A small image FSQ autoencoder, trained from scratch: encoder widths [32, 64, 128, 256].
Rows from block 2 of the decoder of a small image FSQ autoencoder, named by matrix and row number. Each number is 500 + 40 x the weight over its row's rms, rounded and kept within 0 to 999. All counts start at 0. Numbers have three digits each.
After each channel's rows are labels from the 100 images, of 14976, where the channel reaches its highest value: "strongest on" is what is common among them; "place" is the part of the image that holds the peak. Only what is clearly more common there than usual is listed. The data: stained colorectal tissue patches (NCT-CRC-HE-100K). In brackets: how many of the 100, against the usual share in percent.
# conv: 3x3 conv (decoder.decb.0.0.conv.weight, 256x256x3x3, each kernel summed), inputs 0-85

conv.25:488491515520505541529513499499521495551544469506536566509508512499544460454538444519520505471514476440542557454531509522496492474424534539489470462450476516475510481491455523506496583558434458457446499477546577526520426638486534497568546517486427499529520459
strongest on: tissue: adipose tissue (40 vs 10.3)
place: centre (27 vs 11.1)

conv.83:531528527479516553500498438571387434445479519465585490501499565501551501487453597544532563429529515513418502528473468441485462500473427534541454536572501500515497510488490508484406531543485543533537510441528510541530516506511512436517500525485478434501533486
strongest on: tissue: smooth muscle (32 vs 13.3)
place: middle right (31 vs 11.1)

conv.64:513525459474530549459539493570512471511501465591479474433513469457539493568539459470547492520514455468517452509541527491550469560447515471574470501507468514516533480512516435396443484541452495492468519492465453539481487475512524512472444473495448480463484452
strongest on: tissue: normal colon mucosa (28 vs 8.8)
place: top centre (39 vs 11.1); top left (29 vs 11.1)

conv.226:495456538418496521456549519455517540550452457509423468497556461487452529536554491552506529556462500498514522432557503482453462498458556494561516502545487542468531482497543444527462549561536479500454515564508511438474493551553494497453473468549458532577511514
strongest on: tissue: smooth muscle (33 vs 13.3); tissue: debris (30 vs 11.1)
place: top left (33 vs 11.1); top centre (30 vs 11.1)

conv.2:488474545477530479458518503506565604519475476519482569487579552544496501477551515483498448552546498498463489513509491602488518527485433478499568493574457585572501508516486464502507504533497516549440518508501566389412570514499429494485505534496542546516512554
strongest on: tissue: normal colon mucosa (25 vs 8.8)
place: centre (53 vs 11.1)

conv.116:496506500505511430532534464464490533480447490458514482511461487499499543554511474583556571533494467495490518559514505537501492537575514469519539487512521466511574532403470502486426523544474491426471507589511553481466477518437521502460485444487549543485509474
strongest on: tissue: smooth muscle (42 vs 13.3)
place: centre (28 vs 11.1)

conv.21:522509509474484491432490537480488490489527538537495444487541489498456492425453492450437541558523482506589447441493560454517531516502610577489502502539475538516496470435538455467536593494472461583460504424569513458472518504505526454477514542482522494480530486
strongest on: tissue: smooth muscle (55 vs 13.3)
place: centre (38 vs 11.1)

conv.250:512463447547587492551488541560516505522500464471455519506490498474567452481489484593550525502412435469445528492464529474445534501457535522502496390504445530514516520454589503504467454518460483484499514550573522541467455529572515537466523503518528537536559519
strongest on: tissue: lymphocytes (60 vs 11.1)
place: top centre (44 vs 11.1)

conv.108:494560518480452524405498529506515491486543477502496464545530534560432474472445499489461547587470512502509558550504509461432508491505526470462519442505492470498480541484548578499447451514555518532517498544447433531461512422483433502476483467549522530540424526
strongest on: tissue: lymphocytes (63 vs 11.1)
place: bottom right (27 vs 11.1)

conv.165:515476485511522471585425463503520433504481489512514408494446465485537504526469488564546441526494510471497576487538518502506451558488508557540427451375564479531528623558470561498526543471481479558608469492414499549512477498435561472476505496509523497506503485
strongest on: tissue: mucus (28 vs 9)
place: top right (38 vs 11.1); top centre (27 vs 11.1)

conv.247:514494538511485575454521388494562467430529466486449486490464510498497489448489482535518545434433469538505508507464503489414479574511536525529493500507498452460541474492498505563473546440466493499435485467507526481503438507469531531559539503531420500500493475
strongest on: tissue: lymphocytes (96 vs 11.1)
place: top right (48 vs 11.1); top centre (34 vs 11.1)

conv.152:408511446474449448512393459450435490500463463456556485516422458493476509528544461486552476486506514568550464566568426541510537581485499509507487538496517472455531538490487405455527504543573562512525437491437510566461447439436501499542510518520498503440549488
strongest on: tissue: tumour epithelium (38 vs 15.1)
place: top centre (35 vs 11.1)

conv.141:535462432529473529485478535382455564530505449482501492569483597456472552576454475586515515542512551462469498563526519455458551459518486443460525468458502520491482456522582530550448435455527559406489506536443465525444502442492475495468535495481509446487420532
strongest on: tissue: adipose tissue (44 vs 10.3)
place: top left (36 vs 11.1); top centre (31 vs 11.1)

conv.149:494491538497444537513454524537513484503435530590496426485505420487488459547535486427479494450478539516432522511536553541476467504433518501513484524555492538508544504483497480453479577538484503505504465445458492485452475471484497436523512478530464545477483514
strongest on: tissue: tumour epithelium (62 vs 15.1)
place: middle right (34 vs 11.1)

conv.136:453515475442457460463507443506532459461527513503432516552494518521509454503542529512491539520461561481517452517561516409506505506481506502513505362461496570537486558460548489492438495558491420525535505557490439463423520528517436581402466528513506483474498478
strongest on: tissue: lymphocytes (88 vs 11.1)
place: top left (78 vs 11.1)

conv.190:491485480502514501544505467567525497527481507534528525452467560512532523554549439514507520490528481501517506438463488534468473515552502470520534505526488485490540540486540454569493490457486475536457490511487500488546529453539473463460550521555515549467572495
strongest on: tissue: debris (40 vs 11.1); tissue: smooth muscle (37 vs 13.3)
place: top right (62 vs 11.1); top centre (34 vs 11.1)

conv.196:519398461502513505531455521490554520519519454521528520512512536512530486487529469537506399534541567529456555498582575485490552479513438490518484499501456485468482545562448504586502486459486478501498492565500539481503452502485496481480594562546519506464533528
strongest on: tissue: tumour epithelium (33 vs 15.1)
place: centre (29 vs 11.1)

conv.17:505510556515477535522428453464513511501553503456551570562511472492466547495552420570494511453467528540513501512532465544539464532544494559528535511515584471516449474510492437510566577546460497481468539508541528442511501482487524548461445497475476511493458489
strongest on: tissue: adipose tissue (38 vs 10.3)
place: middle left (62 vs 11.1)

conv.115:498540488528518452554438455551405508574454556483527547490538505503514553529484507593460486430547515554515475473512487526540541476483478509499492506443445564475557462455449540525486548486540491509516541540491519472469425521503478540548511530480433500564594457
strongest on: tissue: adipose tissue (29 vs 10.3)
place: centre (34 vs 11.1)

conv.109:501438439503536537481532603513520577543445513473537527529497461467584420520523541516501495518501462544506467482517530511511541491510486594509446508511454498524461535422431537476516551490469430495475529523387530507514480472496422544453446530498463586510539507
strongest on: tissue: smooth muscle (54 vs 13.3)
place: top centre (33 vs 11.1); centre (29 vs 11.1)

conv.222:495523466441479461555478518519550519458511487538546494526496515483478512432537496493463472533421537531534538481478530552431487453441461522505459399499470537525474512520459473581538500485573517435444538442469482548478535594526448482421501474533508503447518463
strongest on: tissue: adipose tissue (42 vs 10.3)
place: top left (33 vs 11.1)

conv.221:581494525485399461530467488472517513465528476437522491424498552488485530470457565597533480383454534487487413545478503528488471470437487481502506500487553436467514559519485567561541518552507544507474439490522541462506486504543506553530497505515484525492505474
strongest on: tissue: debris (30 vs 11.1)
place: bottom centre (49 vs 11.1); bottom left (27 vs 11.1)

conv.207:506445482520497428519462440478504520490549511486479470561485596481439530471515474492520535514434485504578519514426487546516439493537537467402408481506456465501515443491532416456490628507535460397519442528489582477487486503477492541432446465452482461601481511
strongest on: tissue: adipose tissue (35 vs 10.3)
place: bottom right (49 vs 11.1); middle right (29 vs 11.1)

conv.172:513532531515481512454447409479523578403503447489507411494449511510510478469457535515449495507487547556555497474473448479470525499540501452492495523539457455473527513531488501557511420500556566523519478544572480554522540497443562529492504528474494485543469464
strongest on: tissue: adipose tissue (79 vs 10.3)
place: top left (44 vs 11.1)

conv.164:412536566558566488540495480505535416399473473485511512500488532459455637534479502501500546561496530549499529554478422575562491561515533493505544504521474520473588540481499469494482418503512524516500565489473477471502431566516488541464499493474508479521494488
strongest on: tissue: adipose tissue (60 vs 10.3)
place: middle left (36 vs 11.1); centre (28 vs 11.1)

conv.255:538463546468505462515468476504535500503488513481520458453383540477522548529473486510441404548476537490556528415463509461495534509494509538479527477532568451521482455527464613505554505479485466486486519508574491555482540560527606493499435503538500488464433515
strongest on: tissue: adipose tissue (39 vs 10.3)
place: top right (49 vs 11.1); top left (29 vs 11.1)

conv.52:536416565567461507499486497513514511521539527530492492535447440508496481476469553496454496451568504500541503446521576463526502484531495466536534639505533496485433501601481540542504569535493512606487491528546510498477521495490535459545494529516455526478557500
strongest on: tissue: smooth muscle (67 vs 13.3)
place: middle left (30 vs 11.1)

conv.101:408467485510512418443478476515511518453461463576514510507485496478561502466508510498489527560487455513525532414486504456541527455507542447490475455397518543497522517521530418438495524447459471536519462543486572515491485508525528498443505550419493572527530474
strongest on: tissue: adipose tissue (26 vs 10.3)
place: centre (41 vs 11.1)

conv.28:457549538479487404483511425508422536459467487517439521492467472553466463570545529570502470521509506503519486494456542517524476517537418485448524516506544472548535414515479548589530518501523502467496511560510568506532513531512511485479527485497484469433470493
strongest on: tissue: adipose tissue (32 vs 10.3)
place: bottom left (36 vs 11.1)

conv.14:472483589569528531401581416483475475508520455570535512460522558512523480409512510498554466515487468505526479548450469529455469549598496523512531448458512470519517484567522550472517521563442518440618459489445471571526481515527466520446501496499544476547469524
strongest on: tissue: adipose tissue (73 vs 10.3)
place: bottom left (27 vs 11.1)

conv.114:456415482475497482421524534492520518474578531484466527564488479558478503465432475531519513564545474438492520503488460519460472487533483525553513582471505445506544522524478468568477467543505474511578537533592460430458507472482514440553585454513490509513433503
strongest on: tissue: lymphocytes (55 vs 11.1)
place: bottom centre (35 vs 11.1); bottom right (27 vs 11.1)

conv.87:477525480512483544540515470449460522541542506427517437451505536524560573434483508390508467499463563502514452491484510467529490491569581490465527548472485532489498464548515470542519530429447496534481442586527570561525495484470497438453476545461469473603560508
strongest on: tissue: adipose tissue (46 vs 10.3)
place: top centre (27 vs 11.1)

conv.104:522504469571528505544457535494452430472462533514470482542441569485538462546510463495598476471518490521481586528517504555553546465455548541500379500479500398531519551457475471467473508494484556475504474513512528528499442555471539527459463506452517530514496498
strongest on: tissue: debris (39 vs 11.1); tissue: tumour epithelium (36 vs 15.1)
place: bottom left (35 vs 11.1)

conv.175:432465524508440487506472492459438491504462499511494546493512513510526491472508513538547497481462489494461474483474544498554505478488603447489500574503512495451497511500444478535536462476507569505599518578511553530480517466509474499455512580448530528523556460
strongest on: tissue: adipose tissue (29 vs 10.3)
place: top centre (41 vs 11.1); top right (28 vs 11.1)

conv.173:495440507470520543433503470434515525540490493547525441511466530454522457562423540565508475481565522559478525444460479489524467495490490466492484470426515452543494521545563490566519494508489505435535448544457472577507488450510541509392494498494485466557469488
strongest on: tissue: debris (49 vs 11.1); tissue: smooth muscle (41 vs 13.3)
place: top left (50 vs 11.1)

conv.24:459512503531475508457487547439488453496450514474497400490530497440441526562451512434524459505522457495491522538548497539518479552466574485517486591497507476466440485407526413489557500488438499500528466476469518487504531478475503504512534518419514470529544557
strongest on: tissue: tumour epithelium (46 vs 15.1)
place: centre (31 vs 11.1)

conv.99:498450430536495504484469510534547531578541566567543473439474534508525453521540462481488420546518456538485473462487516518506504541488532492460550581512515509452394570485447516453533510554452484513487514517438483521486475397496497449554488544583469545493490457
strongest on: tissue: tumour epithelium (39 vs 15.1)
place: middle right (35 vs 11.1); centre (28 vs 11.1)

conv.166:488458530554447515484536494512538583505533581506502503480496508524476509513516511533503455469483452516507505457492452505536500517513511529492475463485522537484548538460455564479554473484502478479533489492524511543584468493476438425464481482481531442538455553
strongest on: tissue: adipose tissue (32 vs 10.3)
place: bottom left (31 vs 11.1); top centre (29 vs 11.1)

conv.102:491431491494493502527491499461487515512496493461555519490449491533507547396502477459442486510456537474512521455455557603494550542458465514528491515458543578543498531461513484486526560512515514491487520556565596511518530539467466450508531522536453502446603518
strongest on: tissue: adipose tissue (48 vs 10.3)
place: bottom right (36 vs 11.1)

conv.94:500529508524539552563508496492495436628497486515534513527504513508460435579553477472512401483480558507459513581456490503481481477451499553412493462476479469521551496515490514526423449550548502498483509465450472507520442473553493552495529527506524483529464516
strongest on: tissue: adipose tissue (26 vs 10.3)
place: top left (59 vs 11.1)

conv.119:576533464596469484508509542446418487499480565525504487497448391562469456499501473507524521450414485476543518506487538465525536452516491484473473496493496491412439484461483490524455494541493513435522496480535400557522435557509561477544532524472521466466541513
strongest on: tissue: tumour epithelium (52 vs 15.1)
place: middle right (28 vs 11.1)

conv.30:466460552467517563433560470448476550486444417525516523411528558566495483477547497508490440475507473518497480533502478626474533541554442508531494479529519471479527554544552503436434453511504533444456501519465471486502499514476505510595506487469471510492412482
strongest on: tissue: lymphocytes (91 vs 11.1)
place: middle right (27 vs 11.1); top right (27 vs 11.1)

conv.122:499496504506545497548573446511434501395539449482490478555494531495513450543537506486504480530478494511508530507559468542504457473467515458546486534457479496499502484460433444429487466506509532555462516515600471508542518588502522491494503467450576451467489559
strongest on: tissue: adipose tissue (43 vs 10.3)
place: top left (55 vs 11.1)

conv.217:534511497466441468486441467594444509529532541509448480480541434462503505502443542518487551534605497485505475433526513534553519502481553523592537616486533562566511571520517444542499510543497508539435471456527535504449520507450508501570499554485416524454501546
strongest on: tissue: smooth muscle (41 vs 13.3); tissue: debris (29 vs 11.1)
place: middle right (32 vs 11.1)

conv.69:536482496544575540514497552518492475515522523478548491473517557454490474530466492440492490519477522488512505539470454490483508463436509518485436509507491394507512426424430562404465468500562511459498520527519423516545518546533479484453496507474546464538491496
strongest on: tissue: adipose tissue (61 vs 10.3)
place: top right (36 vs 11.1)

conv.233:426465438566474572491459470433462474509535500506522579517534468532480495526497534468534436516453482466525459512510485469531533484504432479546537447457479476434496522511533516526497446532523536472481495475521422499501485430486478525472498511550474458449465526
strongest on: tissue: lymphocytes (93 vs 11.1)
place: centre (34 vs 11.1)

conv.91:543518520494496486530535533477510532494459438529484495505449513452444446434545453501545497559470486533532450551528575509513545471479512477472511478501478464553501501507459521464494559489494472517561573467562517504520467476475448534467525491501540527519546564
strongest on: tissue: adipose tissue (34 vs 10.3)
place: bottom right (93 vs 11.1)