config = dict(
    model='image FSQ autoencoder',
    dataset='stained colorectal tissue patches (NCT-CRC-HE-100K)',
    train_examples=45211,
    image_size=48,
    crop_scale_min=0.7,
    horizontal_flip=True,
    bottleneck='fsq',
    downsampling_factor=8,
    encoder_arch='efficientnet',
    encoder_norm='batchnorm',
    encoder_activation='gelu',
    encoder_channel_attention='se',
    encoder_drop_path=0.05,
    encoder_depths=[2, 2, 4, 2],
    encoder_kernel_size=3,
    encoder_stem='single',
    encoder_expansion=4,
    encoder_widths=[32, 64, 128, 256],
    loss='l1',
    latent_channels=6,
    decoder_norm='batchnorm',
    decoder_activation='mish',
    decoder_widths=[64, 128, 256, 256],
    decoder_blocks_per_level=3,
    decoder_block='plain',
    decoder_attention=False,
    decoder_upsampling='nearest_conv',
    levels=7,
    init='torch_default',
    residual_init='scaled_by_depth',
    optimizer='soap',
    beta2=0.99,
    lr=0.0035,
    beta1=0.9,
    shampoo_beta=0.95,
    eps=1e-08,
    precondition_frequency=25,
    max_precond_dim=1536,
    merge_dims=False,
    one_sided=False,
    adamw_lr_other_params=0.0016,
    grad_clip=0.5,
    steps=10900,
    batch_size=128,
    epochs=30.9,
    lr_schedule='step',
    warmup_steps=320,
    weight_decay=0.05,
    adamw_weight_decay_other_params=0.05,
)
Rows from block 7 of the encoder of a small image FSQ autoencoder, named by matrix and row number. Rows with one number belong to one channel. Each number is 50 + 15 x the weight over its row's rms, rounded and kept within 0 to 99. All counts start at 0. After the name is the row's rms in percent of the matrix's.
Before each channel's rows are labels from the 100 images, of 14976, where the channel reaches its highest value: "strongest on" is what is common among them. Only what is clearly more common there than usual is listed. The data: stained colorectal tissue patches (NCT-CRC-HE-100K). In brackets: how many of the 100.
# convs0: expand pointwise conv (encoder.blocks.7.convs.0.weight, 512x128x1x1), inputs 0-127
# convs1: depthwise 3x3 conv (encoder.blocks.7.convs.1.weight, 512x1x3x3, trained with AdamW), a 3x3 kernel
# convs2: project pointwise conv (encoder.blocks.7.convs.2.weight, 128x512x1x1, transposed), outputs 0-127

strongest on: tissue: lymphocytes (73)
convs0.38 089:29 74 41 47 49 33 47 31 58 50 39 61 55 55 48 52 38 62 53 45 76 82 62 65 35 44 42 31 61 75 20 56 46 44 67 82 50 50 66 36 59 45 44 45 44 60 51 54 38 39 54 59 63 49 58 31 56 47 38 19 51 32 60 73 57 49 61 58 32 62 36 51 45 81 56 64 24 42 70 23 31 51 71 91 65 42 37 54 37 70 52 45 73 77 75 35 43 47 41 37 12 62 69 31 41 72 46 55 33 59 69 54 40 41 67 47 38 78 57 69 57 39 47 35 50 35 72 35
convs1.38 098:60 61 32 37 53 79 47 64 66
convs2.38 088:74 38 62 44 52 65 46 66 60 46 72 59 70 67 51 45 36 63 65 49 34 62 34 19 53 35 54 68 59 35 59 70 62 71 45 60 44 19 26 32 49 34 51 51 51 36 18 36 62 61 25 64 28 46 49 53 50 60 77 39 47 61 08 11 66 40 44 34 49 44 72 63 57 11 44 50 38 55 59 38 65 65 49 29 27 69 29 32 65 37 49 24 39 45 55 35 42 36 50 61 36 17 70 53 40 51 74 65 49 61 52 29 45 59 56 41 45 48 56 52 37 60 52 44 56 72 40 56

strongest on: tissue: smooth muscle (46)
convs0.396 110:57 71 56 44 57 49 49 68 37 47 48 79 47 66 36 66 64 66 35 72 41 63 68 33 35 78 74 49 48 55 40 59 59 56 58 33 55 64 51 44 19 46 58 53 47 54 54 54 36 33 60 41 32 49 48 23 72 29 51 26 40 49 36 61 27 42 37 58 60 43 59 43 65 58 50 24 43 22 40 36 14 21 56 43 59 70 33 61 57 33 46 85 24 56 51 40 38 50 26 39 34 56 84 67 67 30 36 49 55 73 64 56 65 50 39 47 64 34 39 40 17 51 47 46 61 29 58 16
convs1.396 091:31 51 67 30 65 60 49 55 75
convs2.396 099:60 36 55 44 49 39 49 46 72 75 36 48 70 42 23 66 54 38 66 36 61 40 42 77 55 49 36 54 53 39 53 47 54 40 72 25 39 44 39 42 83 38 62 50 38 66 49 26 75 50 43 74 58 46 40 60 47 69 46 54 59 52 44 34 48 53 69 50 35 38 34 58 22 83 18 42 52 46 76 31 51 85 18 61 56 50 70 47 59 40 07 36 52 50 59 38 53 39 33 50 78 64 45 58 53 62 64 14 49 61 72 64 31 33 53 45 34 77 58 42 70 64 53 33 38 54 66 54

strongest on: tissue: normal colon mucosa (44)
convs0.283 106:66 60 43 34 15 70 60 24 49 61 62 40 37 62 73 33 44 60 82 45 61 48 53 55 37 48 63 57 55 48 78 59 68 37 46 31 56 59 59 40 60 53 80 48 55 59 62 62 38 42 55 66 67 40 34 55 45 67 53 84 67 35 43 46 41 32 55 65 65 44 36 61 53 52 47 69 56 48 55 79 46 66 32 13 48 09 52 61 52 68 24 27 63 66 60 57 73 55 41 69 79 46 34 42 48 33 65 72 42 48 74 37 58 24 55 30 18 70 48 65 64 40 38 50 53 59 48 51
convs1.283 087:70 55 39 72 58 30 64 50 30
convs2.283 088:43 55 65 33 53 32 61 28 31 73 70 43 66 48 44 40 52 52 39 53 75 62 38 57 61 26 53 61 56 70 35 49 66 56 48 26 12 49 20 50 08 33 41 20 29 64 33 25 51 50 63 75 61 32 64 59 29 73 56 28 45 28 38 41 22 65 46 77 52 48 46 69 64 66 38 37 40 59 46 39 38 50 61 53 39 68 41 58 54 21 34 53 50 41 72 31 52 37 30 52 57 42 58 51 71 48 45 64 56 60 58 72 27 56 68 68 61 52 58 41 58 55 54 33 30 48 66 27

strongest on: tissue: normal colon mucosa (30)
convs0.459 093:19 46 36 63 49 76 68 37 53 80 52 53 61 40 41 52 78 40 47 37 44 27 45 36 54 36 37 32 49 63 49 47 51 30 72 55 40 70 71 53 39 35 65 50 34 38 57 60 29 76 47 34 65 43 68 31 44 58 53 41 23 64 16 49 43 43 52 63 50 66 34 67 43 61 55 16 09 46 57 41 52 56 39 59 36 53 51 49 63 53 61 53 52 75 50 84 39 75 70 47 52 76 71 62 44 30 64 51 48 44 43 42 60 54 53 43 78 59 61 31 38 11 65 27 73 62 36 53
convs1.459 087:35 57 25 39 46 47 55 78 63
convs2.459 081:67 63 44 56 46 20 54 62 32 58 46 42 58 31 60 77 39 44 62 64 47 59 74 76 48 55 52 58 78 44 29 71 31 42 33 48 73 76 48 49 38 28 55 73 39 35 29 57 45 64 38 66 87 43 49 37 26 36 34 51 64 52 41 77 59 52 40 61 81 52 50 51 54 49 43 47 42 37 81 59 30 70 45 19 62 70 55 53 53 75 41 39 60 66 30 34 73 23 73 65 71 40 62 52 40 42 40 66 18 40 49 57 48 36 63 49 30 46 47 50 57 68 28 56 47 27 61 48

strongest on: tissue: lymphocytes (68)
convs0.175 115:56 65 24 41 23 56 45 62 37 45 50 50 83 73 37 41 54 62 48 54 21 23 62 67 73 51 63 58 54 60 39 65 27 70 36 42 51 48 78 63 55 66 38 30 65 55 44 46 41 48 55 45 59 23 37 63 36 63 54 37 28 38 81 39 52 58 38 40 45 71 55 65 61 47 51 50 39 60 42 53 55 49 57 21 57 64 38 65 75 61 28 20 63 61 50 49 43 57 50 99 00 61 47 54 48 73 42 55 47 57 32 48 31 61 48 58 49 73 40 61 34 61 45 65 61 39 59 54
convs1.175 114:53 50 51 51 45 94 52 46 47
convs2.175 134:54 34 61 69 22 37 30 37 44 74 40 52 44 41 67 39 35 57 44 48 60 54 75 74 73 42 41 86 30 72 54 36 39 51 66 47 41 63 57 74 45 31 64 47 56 52 58 47 55 64 54 50 51 56 54 45 36 46 58 45 62 56 66 79 59 53 62 41 65 58 27 55 57 81 83 81 56 34 29 57 57 53 41 59 43 67 57 64 33 35 51 49 24 48 40 74 83 48 42 63 63 72 27 59 35 51 56 45 89 37 48 55 18 63 65 58 42 71 39 51 55 09 69 38 57 41 44 42

strongest on: tissue: smooth muscle (50)
convs0.309 090:70 75 48 24 54 27 52 36 55 51 45 60 44 42 66 47 59 68 52 59 53 79 45 23 38 50 51 51 27 44 66 80 62 69 58 67 45 40 77 65 37 48 57 40 44 61 42 55 68 48 29 62 62 39 57 61 62 47 62 43 56 74 56 39 54 34 61 76 65 46 55 39 57 44 52 54 25 30 51 07 44 57 50 52 69 39 34 56 61 74 40 42 39 37 71 37 12 25 43 21 26 41 49 65 37 43 30 51 48 60 75 83 41 64 31 51 71 54 60 34 51 48 37 66 52 52 69 14
convs1.309 088:62 57 68 66 62 65 61 47 78
convs2.309 073:43 36 77 38 53 31 33 37 30 35 50 42 49 53 56 53 51 42 41 29 65 36 56 82 28 18 66 48 50 39 16 58 50 47 51 64 42 47 46 49 52 39 54 46 60 57 38 62 18 60 53 15 64 62 26 30 58 32 60 29 64 43 54 53 39 52 54 59 60 61 50 65 66 35 51 52 35 47 46 64 60 38 30 66 40 64 56 81 63 41 44 38 48 55 67 41 62 48 34 57 49 60 60 69 66 67 43 25 08 57 28 77 37 24 51 26 48 78 37 58 39 62 80 67 55 79 57 67

strongest on: tissue: normal colon mucosa (35)
convs0.157 100:53 52 39 43 39 61 50 37 30 49 60 55 49 50 61 27 37 25 46 60 72 34 19 43 36 51 46 63 26 45 56 58 41 56 58 83 37 14 31 25 36 37 66 31 49 52 45 56 55 33 42 46 71 34 56 57 67 65 49 35 67 61 47 47 47 48 60 49 48 27 51 70 52 15 52 52 37 29 63 63 35 43 56 69 20 41 33 68 07 41 72 14 67 58 56 51 56 40 26 66 51 37 54 53 50 88 73 47 50 59 36 54 67 59 39 44 32 33 58 31 29 34 72 49 63 58 45 60
convs1.157 096:64 53 40 77 70 27 42 49 54
convs2.157 098:26 48 65 43 59 43 59 81 59 58 42 57 59 54 68 52 93 50 64 67 40 72 35 35 66 64 26 34 76 66 50 46 54 61 34 36 69 65 83 67 65 60 27 49 26 60 39 39 44 40 64 53 32 59 43 29 21 48 32 28 40 35 51 43 71 63 66 60 73 65 68 26 48 39 66 59 61 25 43 41 53 66 35 39 59 61 43 62 70 71 23 56 65 53 52 49 49 43 66 48 20 46 67 59 57 17 64 42 35 54 40 57 70 47 62 60 56 43 42 61 76 73 41 46 46 66 37 52

strongest on: tissue: normal colon mucosa (38); tissue: tumour epithelium (35)
convs0.472 105:72 47 68 46 51 62 59 43 69 41 43 39 31 36 42 56 68 51 58 59 55 36 29 59 29 59 66 34 20 51 48 63 30 57 49 49 58 18 14 52 69 36 44 52 42 59 58 35 56 55 65 48 38 33 12 48 59 64 68 50 48 33 11 56 50 51 66 52 59 26 66 81 56 80 19 34 36 56 59 48 31 52 44 55 54 59 42 39 23 43 78 40 42 40 37 32 30 18 38 44 57 62 83 44 53 42 53 45 66 56 56 45 53 28 56 36 60 44 33 24 34 61 33 42 76 33 44 50
convs1.472 100:59 44 47 68 74 32 53 76 50
convs2.472 109:27 84 46 54 51 34 68 19 43 47 49 54 78 66 53 56 57 39 35 43 61 55 44 47 59 49 65 45 50 67 40 43 62 57 53 68 57 67 49 39 22 71 43 69 47 16 37 71 82 63 22 56 49 39 73 46 60 51 61 52 45 53 38 61 28 23 29 45 64 37 49 36 52 59 86 75 57 54 23 47 63 70 62 37 58 29 28 44 74 76 44 46 64 56 49 49 26 68 57 41 46 43 40 59 51 44 72 59 50 26 55 56 65 60 60 58 82 72 64 59 61 66 49 42 54 68 87 49

strongest on: tissue: smooth muscle (41)
convs0.498 083:31 78 39 06 67 67 61 44 46 41 32 23 61 67 80 45 68 31 44 76 68 39 65 53 55 87 31 41 30 35 38 33 54 42 30 27 40 69 35 50 63 49 71 53 58 55 53 36 28 39 61 43 38 60 28 55 28 55 33 26 57 47 56 47 48 58 40 43 58 45 77 43 47 47 39 41 54 46 34 70 59 43 85 55 55 55 54 73 67 53 56 52 42 62 49 65 53 44 45 49 52 48 83 46 53 37 49 24 46 44 59 79 70 23 69 40 81 70 43 50 38 35 44 49 61 64 69 56
convs1.498 082:38 40 59 29 81 36 56 49 57
convs2.498 093:63 58 35 68 53 31 57 75 46 73 84 49 23 47 43 55 60 43 33 36 16 51 67 36 72 45 68 66 54 63 44 45 51 67 56 52 48 42 81 32 50 67 25 56 72 46 37 55 59 63 49 45 52 50 49 53 66 61 76 53 44 24 32 49 34 34 61 52 63 54 37 58 65 40 66 52 47 53 53 46 37 99 36 44 40 51 49 56 29 50 45 19 50 57 47 44 31 46 55 50 43 65 19 76 57 61 75 88 39 43 34 42 57 64 73 60 49 31 38 39 40 49 61 69 40 48 67 91

strongest on: tissue: smooth muscle (34)
convs0.153 098:46 75 76 38 46 50 50 74 63 63 45 83 67 50 59 23 48 22 52 52 35 40 39 63 54 39 47 75 51 72 45 51 32 58 52 69 37 45 44 51 61 43 55 54 49 60 69 42 74 48 19 55 73 89 48 44 45 54 58 34 42 53 12 45 60 07 76 43 39 61 69 46 45 40 34 54 50 44 38 35 38 34 52 43 49 51 33 63 46 50 57 28 76 40 60 45 42 61 30 44 39 25 42 45 30 71 54 41 29 44 77 35 58 75 29 58 13 39 66 35 50 48 57 64 44 60 43 70
convs1.153 093:61 62 52 21 74 55 37 38 48
convs2.153 095:50 24 35 33 52 79 44 50 38 46 30 18 36 50 37 55 62 67 37 47 67 41 37 57 24 62 57 33 34 49 51 73 75 15 42 56 67 77 45 75 65 84 59 47 48 28 51 60 40 49 66 50 55 43 52 64 56 46 46 48 37 24 64 54 66 65 31 49 42 60 49 58 54 69 33 46 55 43 49 62 56 62 55 55 35 66 70 52 36 38 55 62 19 59 45 50 76 59 33 43 76 75 58 81 60 69 73 42 52 44 48 77 39 20 58 20 56 42 42 59 51 40 22 49 56 61 75 29